{"model": "class-conditioned image diffusion model", "dataset": "retinal OCT scans (Kermany 2017)", "objective": "v", "num_classes": 4, "norm": "rmsnorm", "mlp_ratio": 2, "moe": "soft", "expert_mlp_ratio": 0.5, "learning_rate": 0.0067, "momentum": 0.95, "adamw_lr_other_params": 0.0023, "epochs": 23.4, "lr_schedule": "cosine", "final_lr_fraction": 0.01, "warmup_steps": 270}
Rows from block 4, named by matrix and row number. Rows with one number belong to one neuron. Each number is 500 + 40 x the weight over its row's rms, rounded and kept within 0 to 999. All counts start at 0. Numbers have three digits each. After the name is the row's rms in percent of the matrix's.
# fc1: MLP up (model.blocks.4.mlp.fc1.weight, 384x192), inputs 0-191
# fc2: MLP down (model.blocks.4.mlp.fc2.weight, 192x384, transposed), outputs 0-191
fc1.141 108:476534500478500407500500594500500592568500370500500471500500549500500500553500500500412551500500500500500500500500547500500556563494500481500500500525594500500500394500500500500500425535500500555500428500500500500500480615500500493476500500500500500500500500437382500500500439500500500500500500500404500500542500500467500564536500500500500573549540563500464500500413465604500500500494500500596500500582477500500487500455584500500500500518636423500500541460444599500500557500500500500500594500440500500523500500437500435507533500500468558452438500500456500461500500500542500500
fc1.142 097:464430524592500500500469500565500466500500500500442500435500500500428500487500500500500500439500500500500500548500571500500500455429500550500500500500500529500500500564500500500381421500500435500500500455500565500500454553425525418421500500439589500500500421500500500500500500500428548500500500569588539429412420464444500500500500500500427500500500500500428500500500485589500500487426426575544500500500500546500500500500500500462500500500523500573560500559500413500434613500500500432608500500500500500500469425500419500500500500500500500500500500500500542500384470500500573500
fc1.143 094:500500500500500500500500500441345451556500500500500500500500587500500500500500500500550438500471500436500500500500541500339577500500461533500500500500454500520500545460401500500500435500500500500500500500500500500500500604500420500500500500452346568500500600500500500500566500500458500500500421500549500464500500500500500364500562500585500500545500500500500489422500500500500500500500500500500500409500500500400500500500500500500500500379467500500500500500500443500500500442468500500500500500500500532500500583409500500500500500528500589500500500500500603500500500435500500575
fc1.144 101:424548500500500500500500500500500500500500500500414403500500500550500500500566500500500500408398470562500500500500500543569464548473461500500500500500500500500500483612500500500500461500434500500500500500500500500500500500500500470500474500500500447500567500544500604460440500500573500540500500500554500436500500500500500500500500469500445485500500500500500500468500500500500500500500500500500500346500451500500500500500448500607500500500500500462402500500500500432413500569500500500500553500500534458603561472576500539500445500406611500500576500584500500500300500500500463500
fc1.145 155:553451500472500544497554500553600500500500411500500500485451500500500552500463550405446500500541500450500547541424500500560500500500500500529536500500448541500435500430469500500556590500500521571456500500500500500500576431526448500500500500557592447500500500500500427500500500500500500440544557500442500500500500533419500581500500500389600500500500464500500500500500500425416536500419500500556565538471500500532500470439529590500591500500500500486500500500596568566559543526430500447500500500500500500500550552500500500500565500500439500477500547542469500464500537533500500397
fc1.146 098:531500500500469596451500500564447500441500586500500500500500500500500500543500500500500500583611500462500500500500545500500500500500413500445645500500500500500500500500500500500546566452500500437500496580500500524500500534500500500500500472500571500449500500500500500500500500500419416500500500500403500500500500500554500500500404553500500500408500382517500500410500500500470583500500439500500500500500500470500500407434500500500500500500429577500415500500500536500532500500500500500572500500500500594500500636592500439500500500546453500500409500500500500500500500500608500417
fc1.147 079:500500500500500500500500500543500500422632500500429376500500623500525500432500500500500500499410500500402500500500500500500500500500500426500500500500500406460500500500500500500500500500500500500500500500500500415500500548477500500500554500500423500500500435500500500500540500500500500500500500500559500500500500544500500560500454442500416500500500500500500500521620500519500500500500419500500500430375500573500500500500387500500500500500404500547500579500500500500500500500500500500500500500392500500500500500630418500543500500500576500454500500500500500420500500500386637500
fc1.148 096:500500500500500500500500451500568500416500500500500500500500558500500500500500500500500510500594470500582500500500500451500533500500500500500500500500500500500500500577541500500500500500566578500500465530500441500418500500479500500435500500500459500500500500500441500439500500500453500500528428500500500500381569500500500430500469500437500500500500500500500500500538500500500500500438365500500500378500556500500500601500442500447500500376443500500500500378527545557500500500500500500500500500500500500500500441450372500500500500603500351570500500500500500500582500572567602568
fc1.149 095:645500500500435500500420500407500617500357439500500500526500571517409500500500500500536569500500500500500500500500500500500542468500500400500500500500500500457500500572500500500500500500500589452500571575423450500500500500500500500600565500500407500500500500500500500500568500500500500458451500500500500578452407500500500500500500500500500623552500545500500500500500462500406551500500557500430500500500500500470537603500500436500500500412500500500500542500500500500429500500452577500500500500500416500500500500500500500500500500500456500500500500500423500586500444432500500500
fc1.150 095:500418500500569567500541500500500500500500500500598500500500500500500500545500409500500500500420500500500500500500468500500500500579500500592500586500352500425500500500436500553570500500500500500500458500500407560459500565500500500500500500424569418500500512552500500421500500543441500544500463500500500500500500500500428500500500500500569500549431601500500500500357555500555500500500500500500500500500500500500591500500500500449612500500500500500500632500500500500500500500544500500500500500367500500500500440537500500500578500500602523500563500500500576500500500500500500500
fc1.151 086:500500430500500500573500500500500500500500500500500500500500500500463567500500567357500443500500500500500500579594475500500500500500500500451500500573500500500500442568500500500500500540455437500500422588500555500570500500500500481500500500580500500500500500500439500462405500500500571500500439500500403500391461464399500500500500419380500500500500563500500559500500500439500500420449417500500500500406599500500500452500500500500347500500548500554500500500432500500500500514500462500500500500500500434500500560500500545496387500500500500500500500500500500447438500500500428500
fc1.152 098:500500500500500464500576500500500500391407500500500500435500500500504442500500500567592570500500425540500533500500436500500500500500500500500500500500500500500500391500500602500526549536500500500500443444500500500500500467596500500500500500447545500500500437445500472500500500500500419500500575500500422500500572500643500500500500500500500500437414500548453372426500500500500500500500602500500500500500457500500500500500500500500521500500500366535591461500500566500571573500500434500500500500500500500500500453540626500440500500500486500588500500500500500474576427523500500500
fc1.153 096:500500500477472500500562500397500445500475425500500382500574500500500466386500500437507500500562500533461500500500565447500540500431500472500500500572586500368500500428500362500500500500500582500500500500500500500500500500500500500500588500500500500500456422434500500578473500500500500500428500383500500500500500500508500448500500500500427500500500580500500476446500500500433500500500500543500500500581459500500500500500455500541500500500431393548528500500500500423607500439500500500453431500500500561500500551459534500500500500414419500500431500500500500500500424500500500500
fc1.154 099:500596500570553471500449500500500500500500500500500403470500500445437649430500500541500547500500500423395632500500500500450500530400500500510500500554427583452500448497500500500500599460500479449500449500554500424500500443500500500544500448500500500500500500500500526500565500500500500538462441500535500473438443500500500614500500500589500500500500500500500569467500500575500500463500500500405500500500500533500458500500500500415500500500500495500444446500381500500559500611500541500559500500486484500558500500500421500500500500465500500500500500500500500500500500581500433500
fc1.155 113:500468500536500500500431500444570500597500500500500564500500500560500500419500500464500500565412500500482577447657455574500500359500500500500500500500500500500500500500500452500563465470500590500500563500453500500557500500456500467500500500566517500500500500458463500457500500500398500546500454435500580500500500500416500500569446500500500571545500500463537465399500500500419607446600500500438500583500500500500500500500500500500500500448500500484500500575500543500500500441426500514500503500500500544555500520500500500500500500500534563500573528565500500500571576500461500500
fc1.156 113:500423500552500500578524489500500525462564500500570500569500500395500500500500500527500584389500500500500566500500500500404500447500500500500500522500500455500500539500444500463500500500553500527531540453500500500500500500500500559500500437454500500525500500587500500600454500500500500500500500552500500449500500500500413500500556500609500541500500450398612500425500500500399500552500500500449500500550401500500500500500500500573500500573500500500471500500500403457500500500457500500541500500500368559500500595453500462531500500500597500500500500500500500500500500500524350500
fc1.157 110:500451547584463500500500581500500500459500500615500500500500462500500500575500500454500500500500500500462500586500449500500518581570526474451574435466500455435500532556553500466500500500618534500500500444500500500500463500427500500544552435500500500500421500500500500551500500500500635500500500500500426500500563564535464500500500425564441500500500500500571439500500549500500429500500471500500500500591500562500575556500408500580500500456500500485500500500500602500530500500463548500447574500540525500472539500437535426445573556500500500500500548500500500453500392500500500500
fc1.158 084:410585500454458524500500500500500500500589500382591500500500500557535500500500500500445596500402500454500500500500500500500447417548548500500500500500500500500500500500500500500500500564500454500478552500567500500500500500500500500500500454606500500500419683500551500500500500500430500500500500500381500500538500500570500500500500451383549422500586500500463500417500500500500500500541461500500500500500500500412500440428500553450500500500500500500500423517500529579436500500500500500500500500500500500500583580500500500500500500352478500500500500500500500500500500500525500500
fc1.159 100:443541428550633500500466469500383500385500500500500500500500500582500500500500500609500471500500500500500621500500500500500500500500500409500500411500445551500409430500500500500409500451445500568500500500556500500500500500407500500500594500442500545500500476500534500566500500549500500500519500500551500500500500500500500418500500500500500500500500500500500459418500500500500458500399500463528500500450460500500500500597500500443500500418500435500440525515540500500500500500500500439500500442500500500500500546479500642500500500445459553500615460500500500500500500527500500585
fc1.160 094:500427533500500500500500500500386500500500591455500500500500387500500500440500500586404500463627500500500500500449500500500430500500500500500563500500500500500500441500500500458534500550500500500500500500500500500340570577468500500593500500500500567500500500500500500500500500500562500430500500500419500415500500500443500500500500500500420500500369500566500500500500596577500500500500450500500500500552565500500500500500463503500500500617500500500450525605577500500500379500500500500500500500500500500424500409583500500500500527500454500500500500500500500435500500500500500500
fc1.161 091:500500558500500500500500500500500500500500369500500500500500500500500500407500482500500500500500500593383500500436500500500452571500500500500500500500500500500450500500500500500500500548500500402500563559500500528526500500580500500589500500567575500500535541500440500500432500500500413500500528534500500405452500500598500500500500455500500545500500581500500500500500500500500500445500500500500599500500500500500500500601500500553500500500500500440500500406500500500588500581450500500500500500532500500500437500634500500500581500329500500500476500554647500500500500500500500426
fc1.162 081:500500500500500500500500500500500500500500500500402500500438500500500500500536500428500500500500500534500500500500500406500500500500500495500500500500570500500500563500451500500500500500500604500500500500500500500500624500375445500500500500500500500434440500500500416500500430500500500500500421500530500631500500587500500500500500500500437500500387500500500575500500500587500500578500500654500432500500566500500409557500500500500500500500558536411500500432500500473500388500500500500508418500625500468500500500500500445500427500500500500637500500500500500500572500500500500556
fc1.163 091:500418500547500500500500500500500500500500500500500591431500578500500500500500500500500590389500448500548500500500500356500472500500500500500500600500532500500500500500532500500519500500500378439506500500500441500500500500500500500500500500500500614500500394500434555500500500567500565500500500500500500500569500500500500500500500500500500500500500500500465368476500464545500500500500464500500461500500500474500500500500500500500543500500500592500532643500500500589500500426500500500500500382500500500675570500500500500500500500500500500500593500542354500500500500500500500500
fc1.164 107:555500628471500430492601500500500500500500500532500500549500500384437500564500500500500500466500500500500500500434500451500500500500500556500500576500500500500593457500549500500500549604500449500500500535500500500500585546500500500500500500500549500580500461500500500500500500500585500500500500586413468500588500500500500440583500500453500500456472536500500500500500471423500500500500584568655546537500428500577622500446543500500386500500463500500500500500500500552500500500500500500500500500607567500500500500500521614500569500500500500500500500452500500500500500500448500500
fc1.165 111:425466500500500500500500500565500500500611500469535500500500476453500500500500500500500459500500500500500500544540500500500500500500500500551500500500571500406500500500500500500500527500500560415500500580500500500413500500562500566500421560500539500452500500500560500549500500500603500500500340500612500474578565500553436459500500500500527409500645500500547576500550578500500523500446500581500500500545558500500500500500500500483529500500500500537565500500500500573500500500500617500466500500629500500529566454440562500439541500471500500500500500500443500500500500500577500500
fc1.166 097:500500428500500549411500500399542500425500500500500435500423500500500500565500500523500500548500500500500500452500500374633500547500429500500500468500465500484500500376500500500566605645500500500500500500500500500457500551480500500500500500500570500500500500500500500500500500500600464500523580500529500408500500399500500500500500500500449500500500500500500500579500500500420500500401500567500500500500500500555500500457500500500500500380500500500500500500463500500552500500500500500500500500500500500500548500446500500500440500449500453500660500381500430500500500500500500466
fc1.167 080:500579500483500555500500500500500500451552511500500500578500526500500473500500500538450500500500500610500500500500575500413500639500469500445500500500590500500500500461604500500441500536537475500500500369500500563500500500500436412591500547500500404619500500500500500500500500500500500500500500500562500500397500500500500500457500500500523500500500500500500500391587500500500500500500460500500500500500412553500555451500414500500500500500585500500369500500411367500500500500500505500567559414500500431500500500546500500500500500500500500500500500542500500500556500500500500500
fc1.168 090:500500438500500500500395500500570500541580500500500531500422500500456500427500525500539500582500547500440500500500500658577500500500500431500500500500427411500456500500500500500443500436581500500500500541500500500500500454431500500390500500500500397500500500543602500500500500500500500500503500564560485500598469500500500500500500532500500475500500500431500611395500500500500500544354610500500500500378500500500500500425500500500500500500414500500500500500589434500500500500559500500500526558500500500500500524500500500500454500500500500500576542500500500500481500500500500500
fc1.169 121:500500500500552546467565500500447500500500500500543500500500500448500414578500422500500560500542500467500459500500528500500589500500500500500500587500500500500500550500500500500500500500437472500428500500500553500422511500500445453500500500500500500500500500500500500515500615500500455500374500500500500500500513500500500533500500500500500500500500500405422500436500613561599500674539516500500470511500500500469500500500500410500500500397500580543500552548500500500500500521500460500579500500500561500500588500500500500500500500500500581472500585500439500500500324432500500534
fc1.170 095:500500500557500500500562500500500500496500623500500500500500500559500500500500500500500500540500500577500500500500500387465560500500500500500590500500500591500574500500500500433540500500500584500500500500535439500500500500500500591500500426500524500500500500449500500463500500455500500435457500500570500500500500500500500520500448370611433500500500500431500413500500500500512450530500500500500500500500526500500471633535470500583538500500589607415423500500534500500461500500500500500500500500500455500578500541500545500455500551398466500432500500547500410500441500500500355500
fc1.171 097:410522500500433500500500433500500500500539415406414500500402500500439500500553563500644423500500500559500570454627500546399500500500500500500479500445500500534500500384500574500417500461500500500500500446420500455500500500500587500500500500500454420543500590500500500500500496500500522500500639500500500500500471464500500534500500500500500500500500557582500371500500500500500500500500438572500500500500500500500500500500500500564500500500500500500549500500500500500500435500500500500500500500462428500599500500500428500500569500459544500500500500500500500500500577500438500500
fc1.172 139:539500500523634500448355500418460500423509500500500500500452406500500500500500500500461500570500500500500458500500500500437432459500500500533595500500500500574500500572500500500500500500500500500563508443500586500500500500500413500500541500500500439500500500500500500451480500500541500500500536500378500444500500500500500500466516523580500500500500481500604500549385500500500500500500500549500500545598524448500432500438500500500543500500500515500411500500428500500500419500500565500560500421500500525525500440593417500459500574500441468500484500445500500407500431500500500536
fc1.173 075:528500500500500500500500500500500531500500500436425500582500500500500500500500500500500500500500500500500500500500555500500500500500500500500500500390500500607500500419500500432500500500500500589500397500458500500500500440500500500500500500500500500500542500500500500424500500500500386500500591500500500500390500500500500604500500500586651500500500574500500500500500448500500500500568500433500500500500500500414500500573478500500500500500500500430500500500500440531500500500500500571454500500500500396639347500500527434500500500500628500500500500558443500582500500500404500463
fc1.174 088:557456500500500500500500500500500450529500500500404500500500395500500556500500587500500411500500500404500500567500534500500500500500500500500500500500435449500500500500500500500573468573436387500500458434572500500500500355500500500500549500500500464500500579500598500500500500475500500500500595500500500445500574487560476500500500500500500595500500548500557500500500380500500500500500500500500559500500379500500500500500500500500602500500500500500500500621500500500500500418500500500417500418555500500500556500500500406500500500500630500500500500500500500500500500500568500424
fc1.175 107:500462438537500500500528500592500500500500500500423500439500500574500481500526500434500500500500500500500500611500552500500500500526557568500500500500415442378554500402500500500500500561452500487449500500625500500529500500500500358500500500567500500500453500500570500518572500500500500500576500426500474500500500500434500500588500500500500500500500455500500500500542500500500559500500500500548590500500435500500500500500605500477500500500531500500500500500500500453500562500500500583500500524500585500500500500500572500500500500500382500396500500572500500462500409601500555405
fc2.141 122:500474500557500500500585500500456532459532500500477472500500500500500500500553500500500500500416434583500549661500565500500500500442500500500500500463500500424500416500500500500500437500483500584500500500500500435460552500500500522445475500500500500500500500500500436500500500500500384431468500500500500560500500500535569548553500500463500392441500423500500500500500500500500447500500500500540500500500444500500500443500440500500500437441500500500500414500500500650500500387474500429375566569445500500534438414454541452500500500500541500463536500500398500500500450500500500500
fc2.142 081:500556500500440500544434500573429500500500452500500373573500500500500500500500500500500500533621561470500500570500500500500500402500500500477527500563583403500500452500500500500500564500500500500453500500500565500547500535500500380500500591500500500552500500500500532500557500500500500500500500649500500383500425500500500500500568500562500647500500500500440500500500500500500500446500500619500467500472500474500500500500500438437500500500500500500500500500500585500500591500500500500429500500500500500500500553453438500500500440500422500538500500500500500500500500580500592500
fc2.143 092:612500589500500500500500500500420500500500500500500500500500500500546535500500500387500500500543500500500500500500500500500493500500500577500548500483500580500539500500500500500500500500500532500500500500500536500566397561452500500541434500396401500500500500500500500500500500451500500500500500500500455500500500465440500657500500500500500500500441500500500500576500432500500500500500500500500500500500448500500500500407432500500500500610435351500500500500500457401500519432500500500433575500392500500500500500446500500500536500544500652500420500581552500500500500604500500500
fc2.144 084:454395500439408500500500443500500563537500500500500500500431500500500500500500500500500500500500500500500500500545500500500500500551500500554500500560397375500500400500500500500409500500500500474500398474408465543500500500500500500500500538532500500500500500500500520500500500500500500500555500527500500431500500500500500500500500500500500618500500500500609500500500595500500500500461500500559500535500640500455500500500500500500500581579446500500500500500500424620500500580500366500434422500500434500387500500500500500500520500436531500500500500587500579500566500500569500500
fc2.145 157:549451500500442428500500500553416500530531457551529500500612500500500466443500500459500500455470620500570438500500500500500500500500402485500500500486500500545500472561500464528480459500435417500417500455500500500500471543462547470527500500500462500449417457500500472553593500500554523500500524500535464500500578466500500591500500500500436547500500500578527470607445463455452591529538477428500500500500531465547500428500360500500500476562500500576500500500500500447535500466500442500435541500539500500500461433500487500500531500500500560566554500500484431500526575500500500528
fc2.146 082:612500500591473390500500569500500500500500500500500500500500545599611500500500413500540500500500467450461500405500500500421500500500500500500500500500582450444500500500500500500500500500585420500529500500500601625500459500500429500500500415382500500500531500500500565500500500500591500500386500500500500500500500500500500564500500500500500542609500500500500500500500500373431570448500500500500500500500500500500500576500500580500500429500585500500500500500500568500500500500500500500500594500500500579421500500500500500500500500500500500500500500500500500500500562500500588500
fc2.147 085:500547500500500500558500500500500500438619500500329574500500415500500500500479500450500500500500500500642500500569419409500500500500576500500500500404500500500584500500500613398500500500500500500500500578500500500500543500395500442500411500500500500500545500500500500500500500500500500500500500500500500500500500500500500500500500522500500500500565500500395500438500580500500500433500439500500500500500500500500500500500500500500500500500452500380500500554500429500500542500413420500500500500603500500500500451456500508422500500500592500500435500573500500500500500500500587500
fc2.148 082:500568500500500500500500572500500500500500500500426569500415592439500500552547572500500500541532500500391500500557500570500500500432455500500500500586500500500500500500500500500500536559585535500500541500500500500500500500394500576322500500500500500560500535554500500500500500500603500500500500500522500405547500500500500500500500500500500452500666500500500500500577500500500500500500449553574500500500500500613500569528500500500500500533500514500500500500500500500500500407566500500500500500500500500500562562458500500500500500542378500500500500469500568500580500500399500500
fc2.149 103:500500617500500463500500500422532500500500500500452562458500500500500500500440500500562555500439500437472500451553500500500500500500500445500412500402500500500500500422500500500500500500500500500552500437424500500500500500500617500460500334500400500500445452500500500500500500500500575472500500500439500500500448500500573500500500416500500500452500500500500500500546500500376582500579500500380461500500500500500500552575500566500500500585500500500500500500463500500500417552500500551500398500500570500500500500500571500538540500549448500500572546500500500430500583500476500500
fc2.150 118:580569441500500500500561444500500500500500500500500500500500500500500518436418500500557500439500500480593500460500394483581500500500500500456556500567612500424500500500576500500500555500500500500500542500500500500500500425500455546599481500572500500500546444500500469500500533500500500534500500541555500538452434500500500500500500500441500500500500570455500500500500500530500500500535500500500500500500500500500500500500500500603534403442500603527500471500500500436500621500500500500418568500500500570500583500579500500500618500405604500457474500555420500461500441500500500577
fc2.151 080:421500500500437578598500500576500500454500500500500413500358500548500500565526535500431434500500500500500545500500500500500523500500500500500500500500656500500500500500500500500590500591500500500500500500557500500500500500500566477500426500500500500500500500454500500500595395500500500500545500582500393500500500500500556433500426500500489500500500500500500500500500500500500500500500500500500500500500500563500570500604500500500500462500574500500572500500386500554500500500412500500500500500500500500584500500500500455500460500500500571376500531400500381500500500500437500500
fc2.152 110:424500500500500500500500563500500500500500411546500451558453437500500500577500500500500535457500582386500457500500588500500412500500430500408500500500500500500500391429544500438500500561500500500500466500500556500500468500500417500463500500500576500500500422423500474500500465500500411500443500500500500471616564500550552500415500500558562500500500500438500500500500500500560432451500524500500500500500500500500500500569500500500500500500550500500500500500608500500500500480535564500556411429442500590406437500500582527500500500500500538454500500403500500500500500578500500520
fc2.153 118:553500500563576500500455500607500500500561450500434500430500391500500500500500546557533500500500431500476535424599500421605426500461500476500448500500534568500531500500500500500500546577440500500500500500500500533500500500500472458500500500500500500449558459439500555500500500500500521500440500424500500500563500515616500516500547500597404487472500432427500500464461462500454500500500470625500500537616548500500500500431500500500500444457500460576500500500500410500500443500500500500500500461534500432500500471440500500500500482421500500567500500428500500500500564500500500467
fc2.154 093:500500388500500575443500430461500500438540485446500500548500500500500431554500548500500552500500500500500500584500500500500500500388500500500500517500500500500500500500500500415500500500422500500500500445500500500458500586500500500385574451500500500432500500500500500500500500500500500500500500500588560430620500500500500547500500500610500500472500500500500500500536609441500500500500500572500500500479500500500500500500500500500410483550500421500500500500500434532500500447500411500462500556500500500500571500429500427500500500383554443500500500500500500470500437500607451343
fc2.155 109:412551551500500500500500545500500434500500464500500537500472500527500500500596500500541500500531500445500500472420500500500500401522500500500500500390500500440500500500500434427500500500500500500500555500500500500570541533500581565589500500500500500586572500592500500441551500500532398500469567500566466500538500500500500500500519500500500500500488579500456456500589500439500449500388500568554550500500500580500526552557447500523500500443578500560500500417500500594500451500500500500527500500500500451500500500588500420500500573566500500477500556500500500475500559430394500500
fc2.156 127:500490500500500456435527500500500473500500500500558500500413500571443500532583500572500589555500527500500500500500563548438500500500444500500500500500517599539500500443458500500500500500536500439500407456500456500500556500554507500567516500564500542500550409500402500565500500500500500524582500532559500537500500500500536437620500454500552500500500556500500541500453424500500585500500548500500500500430500500500599543500500500500500439500547500500500554500566500500542442577400500500500551438500500541500500559457531500562563448500500473500500500417427472556500437454500528586
fc2.157 098:500500398500500500400383500500500500453449597541500500500500500588500564500500500586500500433500500572557634500500500367536657500595500500500500500500500500500500500500500500500469500500500500500500446500500500500447569406500500500500500500448500500429500500500448500500500500500500500459500462500500500500500500500534500539500500500500394500553500500500500500500500500500500500500500500500500500500549500500500500442451566451500500500546594583500500500407500524500500557500403500500562364500500500500500500500500500500500500478500500500500568500500500500500500431370500500500
fc2.158 073:500500500500433500500500452500562500500500500500649500500500500500500500428474500500500500500500363500500500500500404415500500500500587500500500500500571500500500500500500500500500500558500500500500500606500500500500500500500500500500500500500634500500500681500500500574500500500500500500500500500500500500500500635500500500500500531500500500616500500500448500556500500555500468500500458500500500556500500500500500500500500500500500448419573500500500500500500500500429500500500500655500541500500500500500500392500500500500500500411500575500500500500372500500500500500500377500
fc2.159 102:540500421500592500500560559500500500500500500553500500500500563500500500500406500500500500500500500500555625500456546591500500597418428423500437500603583500500500431500500500500451500500500547500500500418500500439427500500500401500500500542440537460464500393430500500572500500500500500500500500500500500500500500459588500500500500550500500500500500500500500543567500500500500500500500500500448397566500500500500500500438482500477500468500500500500500500470500500500500500500560370500500500500529500500500500500449484567553455405427500500500500396500546500565500500500605500438
fc2.160 095:500603477604500500500422500500500428500500574500447567500500437500500483500500500500500500500454500408455553500500413500500550500500567597500500500500466500406468550422500448500500582500500500500500500500415500500500500391402613500500500500500533500500473500500500500500500500500500500500500460405500500441500574500460500500500583500572500500587439438410442466500500500500500500447500454500567550538500500500559500500500500500500500416500500500500543528500500500456574500500500500441500500500500500500500500566567454500500582415500500595500500500564539565500500556500500500500
fc2.161 092:450414500500400500500500500568468500500500407500500500547500500500500500340500500500500500500500500636594500500500576467584500500556548500500500500431500500500500500500500500500500500583500500458500500535475500500539500500500584415551500548500500500500500500500420500601500500500500500500500559500500549403500500500422469500636572500500500500500500500469500500500548500500500500500438500500500500500500500500532388500550500500445500500500500500500564500433500500500500500381484500419500500500500500500500500455435500372500500500400483500500435500500500422500500500500500500469
fc2.162 090:425500500500500532500500500500436500626500500500500529500500443559500500500500436500500500584500500500500500500500500422534500500500500500500500428577616548446465500425500500609500500500500500500449541500500500540500500413500500500500500500500500500553500500500373500500500500500500500500500580500500500500500500500500500500500500500500610500500500500500523500500500500500500500500443500500555454500500549500500426500500500500431568450500544500676500457500423500500500500500408500500500432500387500582428500500500460500580500448415500500431500500500500541366500500500425500500
fc2.163 080:500500500500500500455500500601500445500500577550500500554500500500561500500500500500500500500500500500500609500500446407500500500500642500434500500457500500500497500500420500482500550500500500500500500447500500500563500605500500500500445500500556500500500500500407566500500500500500500436389500500500500500500500500500448500526500500394500500500540500551500500662500500500500500416500500500500500462500458500500500500397544500500500500500500424500500500405500500556643500388500540500500548500584500500410500562500500589500500500500401500500500500500434500500500500500500500500
fc2.164 081:500500500500500534500500500500500500500522500500365500396500500367560500500500385442500500544446500500500500500500500500500500500500500500523500500630500500500500500500500433500500577500500500500380500527500564462500367500500500500500500420500500500443500500566500500575500457500500500500535536500500454500432500500433500500500411500500500500500422543500500500500549500500622365500500566556500529500500500500500500500500500500500500500500500453500500500500500500548416500500473500500500500500500500500500539500500500556500500604500500500500500500500428500500500382500632500588
fc2.165 133:449454500555500500500500467500500500500567500500525500500500423532500500615500453500500500529577555500574430500465459500547449500500500500500475453500500463597358500500500449539530500449500500552500500500556500548456500500500456500535500500485500528500500500500459537500448500500500500500554532500500562444500500500460500500500500500434500455500444500500417500500547500392500500560500459500500473635500437500500500500500519500500500500608500500433500500521392500628500500460500629500500490500500500567500500431500500581500500500500556500500467500500500621500472500500573436545
fc2.166 070:500500500556500500500500500425411500500356500471431500500500500584500500500500500500439500500500500418500500500554637543412500500573500500500500555500547500500500500384381500378573586589500500500543500500500500500500500500500500500581500500500500500500500390500500500500500500461500500500522500500451500500500500551500500409500500500500402500500500500500500500500500500500500500500500500576500425500500500567500500500500500500500610385500500500500500500500500500500500500477500500405500500500500555500599500581500500500598500500500500500500500500390559500500468500500500500500
fc2.167 084:500500500451500500454500500500500500500552500500463500390500500500500377500500500500500500500500500500500500500500500500500524500500404408564416500500422419500500500500380448500500500500425552423500500352500500431500500500500500500500500500500463410500500405537481437529500500500500500500409450500500565500500500500500500500500467500550500500500500500569500589500500500500500500517500500500407500500500500439500500454565329500500500500500595500461500500500500500500500595626500500500500500555500500581500500419500500500500500500500500500500606500532500500500500500441500500500
fc2.168 083:500500500500500500500564500402500546500595500500500500500500439500500500500500500500500477500500411500587614500500524500500500500500500500500500500500589500500545500500500500500500500424500347500639500500500500442500500500500500440500500500500536500500500409500672500500500500500465500500432500500500500500399500500500500500541560500500500500500500500643500566409500500500500500500617636500425500500500500500500531500500500500500500500500500500500500500578500500500500500557626500500500500556500453456500500500500500500500528500500500500462500500500500500601500500577500500500
fc2.169 135:500500500500436456537549500500500586500471500500471500528500500555500368553500500500543500500500500593485500611500500500548529500500516500500526536465554500453500500500500500548500500418500500500522500500542484500500500458500575500500562500500500460548500500640548500500500395539500500591608527554500500538500535517500500500500330500500500500463553525577523500500533500466482500500500402500500500500500532473500544500668500500466500500500463500483500500538500464500525500573422500500436500500488500500500500536500500500438500500500500500500500645527500500500500416500500458500
fc2.170 065:500500500500500448582500500500500500500500500500500500500500500500500559645500500500500500500428500500500500500500500500595386635500500500500500445500500500500416449500500500500500500500500500500500500500500422590500500500500465500500500500500500444542500562500500500500500500500500500500403500500500500448500454500500500500500500500584500500590500362500500410500500500500500500500500500462500500500500500500500500500500374500500500500454605500500500500500596500500500500500500500500500500319500464500405404500500500500500355500500407500500500442500500402500500500500500500500
fc2.171 090:605500463500379500500500500500500500500500500500414500500500500644566432500500443500556376500547546500521500500500580500500500500500500500500601500421500500500500500383500500500438500500544500413500500500500427539500500500500584500500500500500500500500500500500500500500500500500500500500631609500455500533500432500500500500476500500500500500418437500514609500500500500500500500455500500500500602500413528500500500500500441500550488500500500500401500500500360541500557544500451500500576500500500500500500500561500500500500500483500565500461563500559565500500500500500500500500
fc2.172 147:500534540500445500500561500570500549457500500500500500500500500500500500561409500426500500440399537500434500500500500500500500434533558423578560500500429500500500500459500434555500500500500500456493558571500422500533592500455500446500500500500500574500500500456476500581456500500559441500500440500500454529500500500500500471500500557500500500500500445525500500582566500500500500457561500500500472492556431500500500439500500500563500500500527500590570500568500500500396547500500630500500477500500416456500500500500500440500603500500500617548500500500446579500500500500452439590
fc2.173 089:500431500500500500500500500500578500500550407456500500500500659500500500500500500391421549500500500500500406500500418500373500500500500500500500464500558500500500500522433363500500500500500500500397500461500500500500500581606438500500500500500500500424500429500500544476500566500500500500500434500575545500500587552500571500500500500458500419588500417500500500500500500500500500434500423500500540500500500500500500457500414500599537500500500500500542430500428500500500556500500546500500500500383500500437500500431500500500500500500500461461500500500500500500500500500500477500
fc2.174 130:500551535477500533573500500500500500500440443580500500500556500424557500500533500500532500524500570417543500500500470500406500500439500450464517562467517500500500500453500500500547443623440500550500500414530500500500500500500500559500500449574500500500500514500413500500500552500500500500542553500461427432500555500500500474500500537474463500500560500439500500500546500401500448500508447418500452500600552500500500531585500500532500500500500541500540472500500541500500500500573500466461500500586500500500435500460500564600500500602589470585590500500500435522500414500444521445
fc2.175 120:500500500522523568447465500500453463500594426500500571500500551527500500531428500593500612500424500500500500500486500435500554500442409449500500500539500421520500500500500519500500542500396500538454500500524500500500500500587500500500500500500500632500500500575500439454500550546437500494563500447500546568457467500500449500453543500500500500531500500500593500563500474457426529500544500446452500500500602500500500500458556500500600445500500500500395500500500500500500500439594426414434500500500448500545500500500500500500500500565500500466500500450500500468500525434500468569